Weights of a small masked image model: 32-pixel images, encoder arch vit.
Rows from block 4 of the encoder, named by matrix and row number. Rows with one number belong to one neuron. Each number is 500 + 40 x the weight over its row's rms, rounded and kept within 0 to 999. All counts start at 0. Numbers have three digits each. After the name is the row's rms in percent of the matrix's.
# gate: MLP gate (encoder.blocks.4.mlp.gate.weight, 1024x256), inputs 156-207
# fc1: MLP up (encoder.blocks.4.mlp.fc1.weight, 1024x256), inputs 156-207
# fc2: MLP down (encoder.blocks.4.mlp.fc2.weight, 256x1024, transposed), outputs 156-207
gate.599 224:413530464509531580503443537485503502454502470480426516530504487536497541534418561508459552510526484526470483447510469481501506486459449496520471442495464507
gate.600 080:532469570453502456479455487424511516524476547522543452526487476465492530474475508485565480497511519527476493497441503483564468501491578473496520509461499556
gate.601 218:481505519580469581459552460525482534479485513557508512446560499438462521480488449501549598499507493525497527477503474486589449489487507571517405476565551554
gate.602 050:496522409503507520479483505479550507521472500555521465463450475516505466508482476440507554506518452445490485550567521548459463490579588494499551514534589482
gate.603 139:494451458567533505536501404470464457539523473570470435601523440491505451525534408487510512499522578539545520538542472433548450536431562487477498549520435503
gate.604 151:457494497477526465498493384375551499566502517525525472529488481494527545510493483512556563531547383553493484531587547445481463437501556526485549459469442569
gate.605 166:494486534461514495467518550546477531486466476458458538499510495565460449555580495492543504480522525467494439470521502514565587506507526489422474483495483443
gate.606 082:488505514510491563522500499443534509551523512523490538433461475523570545473563494558492571540528548464527518464582565519474492461587488525523493479481548561
gate.607 048:508501544483485478485503488473416501549495481569569441599612481510548481512519539446587491463499431495492441498538525461492505519532512465489504530491572497
gate.608 193:494554505464518533547557444479471477516578463507523577465551481488447464458429514512528507459503466495518467455484486453506361470510566533514469496539489546
gate.609 018:504559464519505482480523500495454526531527474563466551510505491504513409492463485476417471530475502490495577520505474575474491509480506446524579515463538551
gate.610 010:484507529489528478480480531469487442462555468479502511533507521545526503505515443474474474509485460520525496502460465541514545545495467587502422479486515521
gate.611 010:482529493466492527545560454499449536486487469581575516538519509530562572524486482495498478466479505523540454493504461498360504503505485535480429503486490516
gate.612 023:493462528499507521521484467560518470477521489558507430520633491493480551533544489527493552528500496488460479515539475457491530497460577453499473523544504490
gate.613 038:514488476502518475512515467516516475519449510577471526487505522525475541516496494478435498500493603506520446511565474495658470499476466513486520554502515514
gate.614 042:530561513539469475481497489551471502535484544477514474532490477470476495559557480445437419470482439556470401503475515490477548495467515482474463479565510442
gate.615 020:442481513476528556478509515505460536472496464446573575538453447449470549494532480487477549502514543518485494466499495470597530525536609580493469450539478544
gate.616 047:459519505478509509498510458468487513552494571532499539497465520521534524499474536452427585492489431468531500570517499498538485482554541577442489475470431513
gate.617 012:457482454516440487516555426585526539541475478491511491537593513450554455494537427540546444511495493447505552451493526546426552523424557471472471529483473525
gate.618 010:508499505525467472449481516483493522526473510558497482450504468501572452567440510429456451481567448485459428462544561455480512463515546569496530435439528559
gate.619 224:449490479511475483479454568522474520497492505522508456602519483514635518525542578491575497511488522502489460423583529453518527498521528492493514522516501520
gate.620 090:549530497515460493497575585495473493539502478487480480507475455494495468514490459453538536525449484512560433430450526508432583465480544528496510464492469548
gate.621 141:498498501486492500487503495498509506508493500507488497503500504509496506496506497505517509504502511501505500490510499484535483494495500509504502502505498503
gate.622 195:471517486470491520536464467538443489460561495564567590490545572442443538524465490469490425456529557504551447479466449446581462429446600504535492499547568526
gate.623 184:483506495553435462492521503524534504520485519598545447503536495550528527548566494432550525534534490483507472468551536459493521479574556465472484482532555466
gate.624 091:457454495478439496508429523488499484516508472510486438530551512485544421402540525442468461509470528460563439501493569522523546473469512522425525463491474567
gate.625 018:555473493518497539503545496482483524430520480500604514523575500536534565495408525470568516473590529496466535493503490459575413456519477559527468392522474519
gate.626 211:532471560518410443558504501500442434462551562526556453605578502559527465506493469506533539526512515493483441527450505470558548506451468460501473505450542563
gate.627 042:465506503494471490489492579509451498517481531422450480509454493507567543479425507500523511466445447511449431495470481525518524519458493497499507540412460453
gate.628 017:512495484480476491465562478487515497523489485630444556506551514468530424492479470452505440483512399477511495523543515533403491465486519516469453478479499524
gate.629 014:496504447518500535534511488438483458499532497584432534527470526457495491503459468480576517509511575484544582508531532517476498507471533486477464412526444495
gate.630 100:433480486537512488495503500514513484489484477479496562487473558486468542487546448507501505564562668486498563513545471456508438550466453543509475495421502398
gate.631 014:530474520450458494478475542511521491523487550535595461537534470488587512508522520507489468481519552493492482457494511512552553502522506492508485504559572460
gate.632 219:451562409483452510474565449551556524554471491514431490409522499526419515558485497435511539483411462451541457431429505528439521498480514570503453536529558482
gate.633 066:532467434489485517522477499529573476506502516481467429472499474501495516528484448527478465521459511537534449504478575517399466464469432538502532423458494517
gate.634 037:509541469508521530500500546511496496520473513422454385496461520537504481430456442518441573518506545496471475542430496492511445548522473546476473495423437467
gate.635 030:520458508509453489487522486485408509506494506511431490538494467530586484522544508483558469491464475519479390452556488496444522499401525458514495529459458527
gate.636 034:501547450497497558514486462538496475487491445462511432545516507434427468520510454488514559473531540511514509506468537467537459501500576470494498528533505483
gate.637 012:488492455508525442543490517451517527539535474440416558435437578473496525519547529569521470470483519486501478455455510492516512538474507504500446580484567472
gate.638 133:460485379532495541506519449558510491510508484539464454535510490522512482528492425526481537491484553512501525437472457418536478475449523517488483515495518482
gate.639 126:489465458547465492491470430498509495486486540538437488471524462517572493496486525464577473460448492489549485446464434519533385510445462542574499506492532538
gate.640 141:466468470466569527490521538432420503514491533559487478564545488541565513535503456535467528548526479508487544474519388451507450496497534454553477573473477482
gate.641 012:528455534489511490491503403501536524493524489471544489490519517498460485525553472499564443494494464500501533491459477470550531480454454522495453510537502488
gate.642 161:436542508496447489508477450500515473497484480520520533425501517499446516441429507487431514515470523472509453535477514503522429511473542566494525473494591544
gate.643 010:531478490462528521510466502487452531580483508463477553541476525540515444517458544517533493479499483506491503477497474585517514507464517483457493464518486572
gate.644 098:481476445487535505488534462502589525523510473501462505511538536605482515391501539533430500501477467507514541471469441448472440490477496506517458560514457546
gate.645 178:450524519480538566550519509523425461490557471577509515498464572437498499485452480454435565478490441516537434486499512556489464538527569489435428516435468523
gate.646 194:511527423506521527517566456539482510530562429561536528482517540444463535539528453536527483461518545538563489411471486375544417495472518526515449554492507471
gate.647 145:485511482485561573531473501492565440498513490518481452487484522530515590491528512471487478529460580498522519471499455494526471549483516514523499546529497511
gate.648 022:533478492504483427484457464466544495531472538498634508528473482484531455492523495477413440519560539520481593498576481519573466506481482504562470419513538461
gate.649 081:561493564511499491517525519511498514531510491510521507517507492511460486491439456517476425551535509549493499650570490401470562477458458496478553465466505470
gate.650 059:493463468490528486514543430514482498460511489481521395571528496472441463555558452555532469543507526535509437529506520503525611519525487501456449524508529471
gate.651 190:500544419517542561512467554494526490523507491540465527499484469501527528492456517527535535510553556498544513488542518436521393507515512551540481467490502585
gate.652 068:475498495555505538513534495471424492543514441559473509493598523496501544505534513476526523455564516527554551479497457518492456503459459527518457509414563455
gate.653 105:442509595450488506488490490496529492530475545513436476512522485556459516558495420416495499441462527431491489515517497542562484505525532559456511487572595529
gate.654 147:446524532487524502508541480513507496510539500528469583459563466603580470448520549454495518530451468491503459445499508482552424504510529484456461503476575582
gate.655 084:470543542494451487496451477430547498475518481509433440508461507512467440464586482462566536506519505481467530443527573481500554483521471503481521406497624556
gate.656 160:509539422441526511496416522468533508484502461452522496570480479575474496484517596504558470477576495434506486448592404471510545482537559387541495474480439486
gate.657 088:511478545503397514491572577579455511497491529466515469508567529531546527443463508546492574538500477497463456488453478601439540508472478548482505512509544453
gate.658 178:470548494528479458492557416425531514556510482488404487533563476521504472434556469463571544561508492499471546535622490487529460505475506474469435559540479497
gate.659 014:526457436451511479534471502471498516531533527470389424511470473539514502472459445512494537521539520517478459521576496457422535481508538422490573509383497542
gate.660 082:531520454536491464488489486523509484547489503486464407422450544457474542538537473549434457493448587505553479515400510517451484493419521445474505506503475438
gate.661 015:522520469574483475529456473476517482450520517565541442542538502544515421414480477515473401524497538517465539535509498501337486503457480458493494482496473508
gate.662 060:489506515536457494472532583498453532493482473451489521535527432529557447507562481483486533515471451523481528439484498478489535506442433553540429484524516506
gate.663 041:496579534507430450458505431473491520518493483507534500533468464438443456433576517475501472478496564521442495486496464480560426475518545446567463562529431454
gate.664 048:455479488527458576486535602511516535520460489524486497506490469478529519502523473478487528512448527533483462462520544546498570487495505530450513444488536515
gate.665 235:533499461473538489502525522472550499517498465446471486505449547493429489439481449512481487506464519507551494503417476537512538536552493588501478502448493523
gate.666 106:389543451501519504467501423485489524532478535534479504567483525506533533545502493469555548489532511493493454439591454450513443509493584499462438518553478453
gate.667 033:454471479500507521530502529564486469516506494560447533485465519512408544588439499496624500489470482478611450469466447557502438454518578501531510546521443524
gate.668 019:457507544488474494527532468528452495469528482540447483477573503489398427534441507517494593488472472530483553512460484495617446475513561453497422682485462476
gate.669 161:464485479499494484502464469555506511479516429450542549443506544512489493430478496488497484468470564436566521467448431493515498486413524554549495543450557547
gate.670 083:451503480515491453487535490475537511543498502480554513533456467557597552486456542551537592518460464501518434473509494389444480461454488544474548463535432519
gate.671 156:546467459439562491415460481436523547516406525567564460509522531427510565468553507498498527506558524536511462487508462438564483527481503555497505454499525517
gate.672 066:541501452507485510507456517477470516495490476537469506444576517507555511528476554505499477488517497526528475427471477557481456467479487509481544475450541518
gate.673 248:521517474461405443488523526431515503489503430467499507519495470468475479528457461458495498537475473574538453526480570475492486511449501491490525454563506515
gate.674 073:502458474460532481582542539507512445486587509602527554493501529533535490401434563511503477531435564494508443435489499428540481501532552481429514494505456552
gate.675 017:517476470535493592534526489489453518478518519551439415552525486509611437472485496518533489500485427517482378488457521514487584511488499511454514398472496496
gate.676 047:541508528479500510469492519499572524508504465472428552392480482576390449484520494500478489528450505546475578505465498499528436517513489467524430491495531496
fc1.599 259:494523501556511426515541482508538474528510496496483564421504483551550505461535503486488498513498564510520542494534481490507423523516503593510475545504513494
fc1.600 068:567487490499512496520520477468429473501527461511588470509432511434437585515426513475553438467561603552539454488418453510530473454461523504495495456456487465
fc1.601 255:538461571524507523496496485499538530479503499496518468537440484502461524492507493618608553440542587489477502474560472430537560448485522460459499447518511505
fc1.602 052:522503575542453460455512601524477523494478430549494474488462430497494443456497499502496508499425534496529535524417527499441522492510504410535548555483549561
fc1.603 133:539455523478411449524538573533501477581546459457461462553483532518472521482528449489495566516561511491472393517432496494475536489491468482492490512451464460
fc1.604 130:409531422472619475469477475524491518498485500493494486540422484459502463537493508454440489480469503553516502545480477567553522527506503496539450498488500487
fc1.605 168:524506509530513468514519499494471466492523534497537532478562529492542524477446541439450511516496496524504515550444499476558450510457463545571470527534516503
fc1.606 079:580527613502543465509492547562504497490497576552565558478470503534566556489457546539419498537497496543437470570483474503511542501593447500506523443541511560
fc1.607 051:471465539548464504525495494467524497462533520483488383547501477520478435472496473518448495509507515533470646579507471517428420494533418512539507525454488521
fc1.608 219:495539528428495518550499434417497476519564477494506521474549488491427478460434524536508517433483525494512488514489489494465423487548577495543507523501549584
fc1.609 020:435510508506541522449481424516506488488477518402531472535397501562451514523536546505526511425524466498453522491474443507428509496522551497509463577487492537
fc1.610 009:464529458502512501427491519409529476504612500412521538573464566466480535528542558479498530430462545425465520566532584507497450502483502479511471468572461487
fc1.611 012:522533570496492477492485485535479469487473509510602512509539468537493532561461473415480505509503547484526543474464409527448582522549482553551459405487563535
fc1.612 025:527439573504479530505517544504500504525510536549544490504472512468487558466486504500540509526477433502454536508547515445487476471503488521502487485497417504
fc1.613 027:530488485520523481477518488521505500511470523493501581491453477553459514511413507474437453486518560499503437492544467513719458469468488521486600537501501540
fc1.614 032:512465564444591498546507521445508471514556481537463452495431516548499525471418510511558525520507503487523552563556492470570416520503496515505505558483434493
fc1.615 022:457408494589511507517546487504453477475517525420521602497475519458587594531530473555507585530509446533507536497471487468611536514506455516486462518515485448
fc1.616 042:514495448544471521477512474532560494506500492508452486450430457480491527476463439439512571498554489523485497500500544518533470494501523510601517487495487592
fc1.617 012:462448517482569498567566462477468448500525533447498569514433440525457489530537509477512586481428502476499429516554538515617505448568555497527511522485474436
fc1.618 012:563516599487546471470477546483588504494478507464490382511493455495445556460558457537529422490528536493502619507533482494553503532512496508499476444473490487
fc1.619 205:474504550475494508508466423515449493488512501539517439495546505453593500554609522527550477487493503541455567431504516429478497509534523506538469521520571518
fc1.620 090:443509439508610546521480464562515486495524470535433511478491542518495503560550492504486405471507509500545512548546484481467559475416578463518471521474435506
fc1.621 015:524490595474519550485467517477505505487530545493478581565493542519521525540492514459495503448481551519489390484480463423455573493476538512476548546513536415
fc1.622 204:431515472390551558577469497494457474492609457541515512507572539480466474434411558491462461463476513509516491488430455470505416454427569506529486562495453517
fc1.623 180:437491454516503487508514452517480490511511449441450529555551474469566425529553521521534474497432477520534481469511527492563438507483477576502480511602484547
fc1.624 083:453523479456444537484533491559470515555457473486529507574492479450443444544515402503467537480479542504502512503447415536517460508497531485572464567429581533
fc1.625 018:506499518462484502512474501510474465521524491471504565524526447491462499497421526487399449500460469584462455488450523478540566503466529489483537428552522485
fc1.626 244:497560411526507491520536432488484501526525481552474517495485480476456491549493499462485572422521541504539496433483426486563473457514597490501504566478500499
fc1.627 048:490467456511492481479541579526447503525485470489493422587531504526492505540453497507512533476510416479536514466535494594466547484505533498460545551475467457
fc1.628 020:458527602549510485483488579580489502517497507458456530501458468493462438504431462468530554523509581497524559524441493519602514509563485551503468477551474493
fc1.629 015:484565465525495536475468487500517542478496517464457430504459494494535501513536513539526524487517485547470461433467459486375552474493488539503456467522528576
fc1.630 088:477526557539522552505496501447428507491482466496532551543559525519464546525446481511462435524551569481494601525515404502537486520479491519531507515488557484
fc1.631 013:512586534477512487449507519449569522472476483585454492483464529496447631520567476476537481511452501481510508505522554451431509451539455500500533490486586482
fc1.632 230:474466521491532524508489544520485500483500497593565646559505507547573595484510568507528486457492532483503526453563421482511447498495506511528549548558491560
fc1.633 063:488467481485455482509463529516518509514501505501426533450512472458561407434477486531410436537503595511484525548506578512442464493481408468488575399393566559
fc1.634 040:440514440485462517508462529506487472502482488485477462511443522492458464502540423396527511459500456450516448518545558560555530490512523504457470449589520429
fc1.635 031:467521473434459487505495537472538491522506516608493480518480542473529495459430538499598562523568475517555398431598514505498398518518527524489503383509498472
fc1.636 037:488497529488456494519494437505493459479522476475441486527481499545411498498579535466536511513519480534465468462502496501512504473554498420482461558493488483
fc1.637 012:472454393419526548504480533421519489490475493501490544511522482467533444509486527440469481481459513520535589470483526505537488509499551439480485448544513374
fc1.638 122:508492578543487493509520583487479488568502557445505480470471509520470543522432413515556521517512429478477461525493453580462516498581534532504510495564540528
fc1.639 102:474470488506528522465577411470535521514462521505528617514452552516484517458500518557477538498470436479533546547528436522466497505535450526501532584545516559
fc1.640 130:479523503544512485487490477490517512527489451522454555483454441536475509485511462479493490490453522569471474483612481531505500492483459475453483537475533526
fc1.641 013:534488500473476521549527513466488546571461557526609556482540427474418485478417523518483507446547503503498530515535533535522527475527462532520498519477502462
fc1.642 143:527504534528556494513505427415561489519510447500529510500575439474412509516548521465604437468470456576513464489482524493525543524489533540492493506495496506
fc1.643 008:533497503514443479448507514438484480467441497532545553470479503514521507460498525540453453454538514522440528509543539494537518528499511523501413490450562507
fc1.644 094:482489505580502468489509471520507494489496484534624524517529535467396563536449504510475462518538539529521585554471441487572462506473480551518476601534524503
fc1.645 214:541491487480468485459466485454567546520462574487493509524512426561555507526541547514535423426480470492434520443496511491492540437477442473503587475523543469
fc1.646 202:536492461493562568477492451469535527498479468536523514489466510455465516509459507605463408501492473549506470462434518458494444460469500495538550494455537511
fc1.647 139:450478517527523500518534476510529459478512532515506529481501549537440530493492515507453582540460560445508447458470475504537461536488494553457460562567449594
fc1.648 026:486513486487490584523541470488477464473483510532553461550552527484457492472527515483458424527550543534545467515505496482513527484482495506457475454503436530
fc1.649 092:509505551479515516483495545483519476482470508469501460501509477514440474391466481487502545544488515491470550513516485481506530546504455563499493499522468497
fc1.650 062:528599521468513497529536491550545497485528509512484498564498458535520478467526517495470495485461439546419497467465473414501549483564557534527504523527474578
fc1.651 195:546557541481486446501544553462472486505492492503475504545479491545523421504483513484526451488471469483552425475492497550474550532527509424435500471497450428
fc1.652 060:480535631463514536476512494477506506508479475492517549444475533472393526483547465502519445452467530468496538534562468550531465478505528470510515527465554430
fc1.653 103:557492536503451521515471462555486487475516509507498524480513457537531479485473562483500488520490422514457410496430493464440500481441531460560536462467488560
fc1.654 118:517475518520505509515540481526521488474542448484513546373523559457401485526523379539432503515479576499600574503417426477539396560477476572530499523522529479
fc1.655 088:573556586496518476514474504495479497507520530495475467451523522461378502496503483495573484493542417544503554559522550541455519470567460499536522509527546483
fc1.656 164:541484523525529456559506500449536450547540545558482482514518496507626562461524514478444445544475461535490497549591528434406548488446465509442561510479521511
fc1.657 088:501529509507441535491584532510405520480494522551522558567533463492605534479542474509521514503440512499488400376485438460507549492415539486471530521530491531
fc1.658 227:548523526556437433474511446423537512526478525455519488515509532470501556485569441476566492529542578507524530548561496467502509537489504527511492516534517561
fc1.659 018:490518586515613461487514525551551511518433495544544557491351487535464476477410538544467513508480446490521543533537481465551507496490474522489504491489491549
fc1.660 080:618441487500575502483476489434442497488467508553566436551561512504419550513414540524532476488624520547503498563517448528542498504545455495488522524486505486
fc1.661 017:492565536477505484498514488512527499490550462446490410483507460539489454494497484495518419494497454521483535508403521505488561540459535394479499408525461457
fc1.662 064:480478555514524551500454526445475515448519511456510478506494518385528537504525514604533569540531499484518564539516560459527482520528478448511515443466460395
fc1.663 044:557473485518464589508482516479435486506458476477492532528595516528587457463487517486484455553500479467517466562466521441432427528460517531476573433493452480
fc1.664 051:575488549518488519472470532517513525562512500537525542451481521461507565520518533560551560538523493488482532503548573467430460502531481474546484454509524471
fc1.665 265:521534570505522542518465490530435491520502513535445442540532397470521437529525499467548508481511483504428487476508513436556466481506606411521503488547469484
fc1.666 086:521512467565495487490485502519465493549494495538513450567514552433444474538536495524473455489504545459546479466456480481610554483497509527477507527540439458
fc1.667 034:505557519538470485465505483515532558512527510586476493445507499548510418467483484497488485536463464543481554518490472521367394497543413526495477549486534550
fc1.668 018:449526518458458530564492516444488497512574494512484421544479521511440448486474538528494531501522469486516544472548437507568500456499497498512506534507447510
fc1.669 171:520489493505522478523446470502536498477537449433474467539476474545465446537515519551480435419492505491508584576463497439463575537514461427558476555520522501
fc1.670 077:498504440515464556513453498528422501487488503568426472569549498468574475511551455377508421470482519520548492473476472540586496527426553473483448479497466421
fc1.671 160:529517521505472441547526487493481472547575485525474435536560514511486486518479461490537518493486427433534526532482553527474440486455479512520477573473519553
fc1.672 063:481464433529478467491567509571483549473512483457467523552435511493495565519470459572535542526515584519537514462537563543490537458469463473543491556514475506
fc1.673 245:409587522541457544561498499503462451528562515536408504461509463514453481464476504456490583502464510439473543488531512534517413437537541461477478523519442463
fc1.674 093:578456505489520541522485594549503480446511451416518421584479486523476481416488502500484443498483590473466563551421484437453578556432453456535514445477437519
fc1.675 019:486545501460435542497511483458476471507445500533519518517500461573579500472481527468406496488486555518516426467564454496548534466459476573463502506486473555
fc1.676 055:549507552478492495503477523499558521447506457489538441513462506555442498438475508522449478540493552530441586604493557438429551491500443450468506472489503493
fc2.599 305:433500469478543555508453536571538501469499457441476512552438502552428572509452518493527489444500590468552476448482428503502477489453487499548534504508529611
fc2.600 062:518458489488513527467541489475446551468478500502467514492517524472478489500480465579577514474505489517466462481513468495497511465464542519477530548444493473
fc2.601 312:457470549512445506529507480498467462467526462480503486508450533462425481488488427483580558546542527483509506549531542499538411511558493527474506485533533528
fc2.602 044:520531542502530509526506508551516453549504534558404494433452499526499588484459482489504541521454466484485508547488511528485465502566504446502513607475533499
fc2.603 162:481521536498470486524528447464546486484500487469559644477482517483522509519541512540544553520516561497501560474594457449561506474522475620518484491555577541
fc2.604 150:503525467543448488497512496577526523537508484503456430440522499496428498524564456492457463508493561559520542528424538540363425494553458447555488596482569472
fc2.605 158:558549524542467489498519478416436506472522502473507499547510511463535415510476490522520491518542495532425501537543515440591555474546558483447447460504469407
fc2.606 078:540525530500474514515502519464502512553523457504492461554512469463488406482547466452500447464482590444505448520439585476505474551556486534479511447538530521
fc2.607 047:511496515503461539494489513412535471440488470476537554489470520485403452446494546512504503503484588500476589490489495494543507577490408497491494475552533485
fc2.608 218:554518463490522511500499553483525498500488536522431491525471490522612535521510524466501493562501447498486439452543579512534578522487446516451498432461442460
fc2.609 009:484437495523471450518529511440490532578512515532564520521550515478631522527582510523494491502520495500517553458535533485386549584533491519502493513522492481
fc2.610 006:487482537473460557478524436514463490562524561487507580542484488501528483519521478550520448495483529516508534482588485486539480513478527462495516478542444504
fc2.611 009:442428517505528452498523502472442536491472531515545510514484541532512522503502479535487462562490554510506467529537445510487486544536509487516516500552536495
fc2.612 021:542474469527510520499502468507513520566493480575545494460495525490455531445462507455511524467479479475550444505459530497486483482499539531468569549463488514
fc2.613 031:489483491488493515478495499519503514508485484516501520521499506490495553511500496498508514519529524491533526499552478501507477510495510502510508487500496521
fc2.614 036:565477529528504503461516464464496521459522486540444452449538503485535487530514520523528487540481441526495504477464551503505483469531457501475490485520481489
fc2.615 019:554551518560488508545494502499513477458605509425664549524474483459503526459440541498525517463514511480456481484458508476535559548533525521490494425507464541
fc2.616 043:498516476514489468489527501431454528514503509493486428569522516483516479568517494519539536514537488493560479502520510522503579495530554467505475560504453447
fc2.617 008:477485501409542465476467529470451541525543476387531459614532497503487526529517589511484496487495507533505460491497483493494552461471511528510492410520492544
fc2.618 010:561456509471514454518516484451480462459513491536603469589543510435489510537504500472568526514565521482529517447494487448582490523452516514486498407480508576
fc2.619 214:517464545532476490495588456486492495604508456541484554496518520549390495452508460521461506529423484517484571560456453492417435501476441495499491636521516518
fc2.620 074:504522553544468439495525481463512511607518492468602560516472482522520511537515476541457501509488494509485565538541461495372573443553453533490522447516530523
fc2.621 013:529509554452519512476520501491486488521518568529466446535580490571451490467475452539510497515517454503475487505515508512446547523584553440464485494511515506
fc2.622 193:521498514487531554492532524509547508518458530529425453483484488541606544474488515473469488588479436512473536484491541521537536500485393532466542452481510502
fc2.623 178:496470504497466407504528461481536502557511528440486521468495482509433451524575450522531466519524546498461527543517499500517478483596488538537499552586573532
fc2.624 076:552510489518456549501482544511509528480500470494469579444523521569509606490467566457477519502505499481509495437472531474501422515464458576492545473495507495
fc2.625 012:498544518493494480511489502512525481470538506559548494516460521509570520509453483532475521492534446501455504503536505507399565425540506500437421455482481453
fc2.626 252:558455533479437479526503584548439470435515493478550532501537542501525465442520479499474457541521548521512366502508536455517520544445466490463476427462543547
fc2.627 041:608491503536528563463472563449467516448462468523466421531498474430442403507496502528527517515574533511509486509467534513591543543551495424536512471478512501
fc2.628 017:438480461586491516437531528506480560491445464486502498524509496508461532471480449469510488531506543513543489533557510514435478504526555545493481521521488437
fc2.629 010:514484482472441557447530474533476583519464473522497511500503505451510540507517489480535554562588561502540520466525526508522444483511491568522449431493514537
fc2.630 095:436500487515493509477449499557490522488500562494485463503545538549551499528513531487455514506443453408513492497496510515419529535486476484473472510522588545
fc2.631 013:468425513502455518508500501498496504479467511445495506508510509548462572482469465524501484486545574486451500526471491483541468516519504526546522518517496538
fc2.632 216:467557509482478500469518498501563519554474434505448526384531466509455509456461517452499574542467449456555546483465527519477494460497523558507495461547498515
fc2.633 062:498466543505525471482496486552525525532478525479590487517569462558508527536547505488517497505529498503415556543540449497478561516521536454519467523514504488
fc2.634 030:503413505492493517505484518477544506510488512499508436501489527507520550560546476552543505483507481488538508494463523520416523503487521505474518523487483407
fc2.635 033:491497492492501487483489492560481520470501516406524490516498510489586489533528501501475477528512525497472539533495502478512518492490485538514467503492492435
fc2.636 031:561484483475528539493481467498480519535477476513451533511486509501562499564562525503491466487539527505536531493463448497562466517491462581579466530493530511
fc2.637 010:505493532511499530500512477504494494456484486470435535432531493498446447416453508503465501509504451492476439464467501462558518472503506539469525508516471519
fc2.638 134:479479487496509527506501486500559494514477449513427468446523479479430520500537443493528536517514580508565570507519472528541454494496504568528519498523583516
fc2.639 118:539463458514542554480453526516495513469478422516474427519507539478464517468521521463518450480476507500557464480421541497514447544439509478466503528424454428
fc2.640 123:524531501539465508512512491558524501463508473499501439442518506508455363461514480469480475481455483510490462511413612541426477504534458508451495473483530482
fc2.641 010:516561520538455478426486520555532510444537499505489471513453490502559465537497489479485479463531544523538463503449513511519558521460488457493485456515485495
fc2.642 148:530460529521490531504459500481511499412498554534603589470488589506531541503461533497480447518541531444518529574533465470614470536499460539517489462540545480
fc2.643 006:473553472474514528487477516514503521454455473445531534432508604481485466547565514542508503477553472475533536502484493557487528491509529442562504504493493501
fc2.644 081:509483459478536508509496520553475500497504493549590524546510530476495620552446492473479532548603544498535462537589530492500549483479512531486499445453510502
fc2.645 168:458512491485509536510468492547495493491516443470494505478475561451509490431490469503404512503489535506552496559505541506466518539463487501444445464452481526
fc2.646 230:602489431500515470508481515518448500477507490535538502570509525487550446484531508507455400518509511517522411483478507499481554539472518448487507452428427470
fc2.647 133:530512493463517499498464552531588497442481509532515562471412485535455582541430511457490530462577569495523481490552472491603514482516501497549535487498518503
fc2.648 020:436486472506539446550512492418525467582512474539492466513495494514475508519576476455477508465503461517513520506570482528432531492522499466490459601478505451
fc2.649 090:510493511499453532499500480484465535481505453456515491547450509456450492505520523552544549515518488504462542490418502529421486511606487535549499512506559594
fc2.650 058:577519487505490462480528509489500506493484456476458520528508422491510425483564498477563505521534579561498468448514494480586511429528473537498506459506483523
fc2.651 192:506441528489524570495461473499581511487492471494515604406523514520469554462486570521575476480489552476525548504510495394581475457410483586558541501559507541
fc2.652 056:508537526548498518499514481608490526547501536515528476493520465493580457519483523516485504465448418517482494486411519503418582515548535436510463572494520578
fc2.653 107:416527530520471535502528494515570505491503485469503576479471422531494488524483492479492529474461559502472587516509514467489508476512504483491503468522543502
fc2.654 111:504521506523490521498499529516493475494471487464515540515445399526447501492418503424474512442527503495449536561513477489560523478457474529560520464464517483
fc2.655 076:479425465474495512502503485450445480513481493478571604522503523474448592517480493484456482469514545507448544523445453477490495523422426607561476495490523514
fc2.656 154:474517482490452531502574520496384509482526469475516551514541486449543481472393503505523545506473429535429476505454471484530507459494566517501483521497495482
fc2.657 092:546525448529564483510520541494464501504518498433508439592443489499482510493525446474553463508518521488472420510510470519589580467515548496492492483538459513
fc2.658 221:504452558476514489501450526501539499491486549435546426504459508513526502507579524552482485501546520480431522559500515520495541525536483463541511475482461419
fc2.659 014:506582480468489439500513474499528493532549521495522496507513533526583449486480510493500493474498504488508510505481501496514461473538450463448487466502501477
fc2.660 066:531547488524554509492521490481550522531528479513458561453459491536521466461492489510436487527489504520437557532573492506595508476506515472497497509499532520
fc2.661 015:504483483517529492454507533498481512504496529526459481530545491503503529532450488556486476520492453478543490471529467529514558424476526453514473519502494486
fc2.662 043:515524486488448450471502469534517491461475481542509550500533470516464526492466495497509535529533554487580514489530494483560394494474531503512477478497490510
fc2.663 035:486519524584498497526526489447461507455551436503487497527435475495522493482515507542491501486417471534471545429464543504485529458537477468457553502521507540
fc2.664 038:484485484515497465481491458501549504588481486509529497489513467464472542554500479463492502539557475493577559512510508491497493474511554511527487450513492496
fc2.665 272:519488491470531509512496529488528493505502483427501464514481567495503509440512523576509469506456516459573486480429513566446594511437444509463513481397463502
fc2.666 113:460507494493494471494489411471510502504498540474505451585463488497544521545522497549598563561556531490493495506630490425525481488488518451488493520534471505
fc2.667 032:460452478506501457510508505520523485607474538557494476500540467546663553503507478489493494563502478483509503511562564518403451497508482500499481428458513494
fc2.668 021:527448494482497467515504503498533508560510506510470490497517479506518489516562511487515488557506517506514498479481507504563465492517476536523505493506499526
fc2.669 181:523535506510505476510477460467485487510500550486537435462519535425489434484535481495518456456515523510464459479472502472523509502571512530461481458529511477
fc2.670 082:485476534537460513498506520522536510510534525434510501477473548507530636541519471574551521600520556490496509562531543465487480534535478570532460498515506503
fc2.671 143:560542520527498523511498512523501494442514434488511474499458522486559492570505552539575482501482454500588462403476529498432621506496500476459512473484443496
fc2.672 062:500486549505447596494503544518512494443495538585457453439474520511435505495487511460507525491465462451532575482358499534498424550524451449535495535549475421
fc2.673 242:570447460491591457506477531446503476482496514470563535577466510483546508514534483514478373488531515533530470496482455517558576546494492547502506441523489568
fc2.674 080:446514546548458515489510480533510526511492521466524529561462491560468527473519497531503490499518575521447537551510469476453461491491496408519536560488460439
fc2.675 024:499537507525497477514527537476494480484505516523507482472478516517521510493507515500482505438483483512469445488482486498448524496498479503498462547485501473
fc2.676 035:538528506460532501521479471486497497539524482517548496534452528460443503513471481475514483472597536494510491518499483487627505507532561522520507497519533564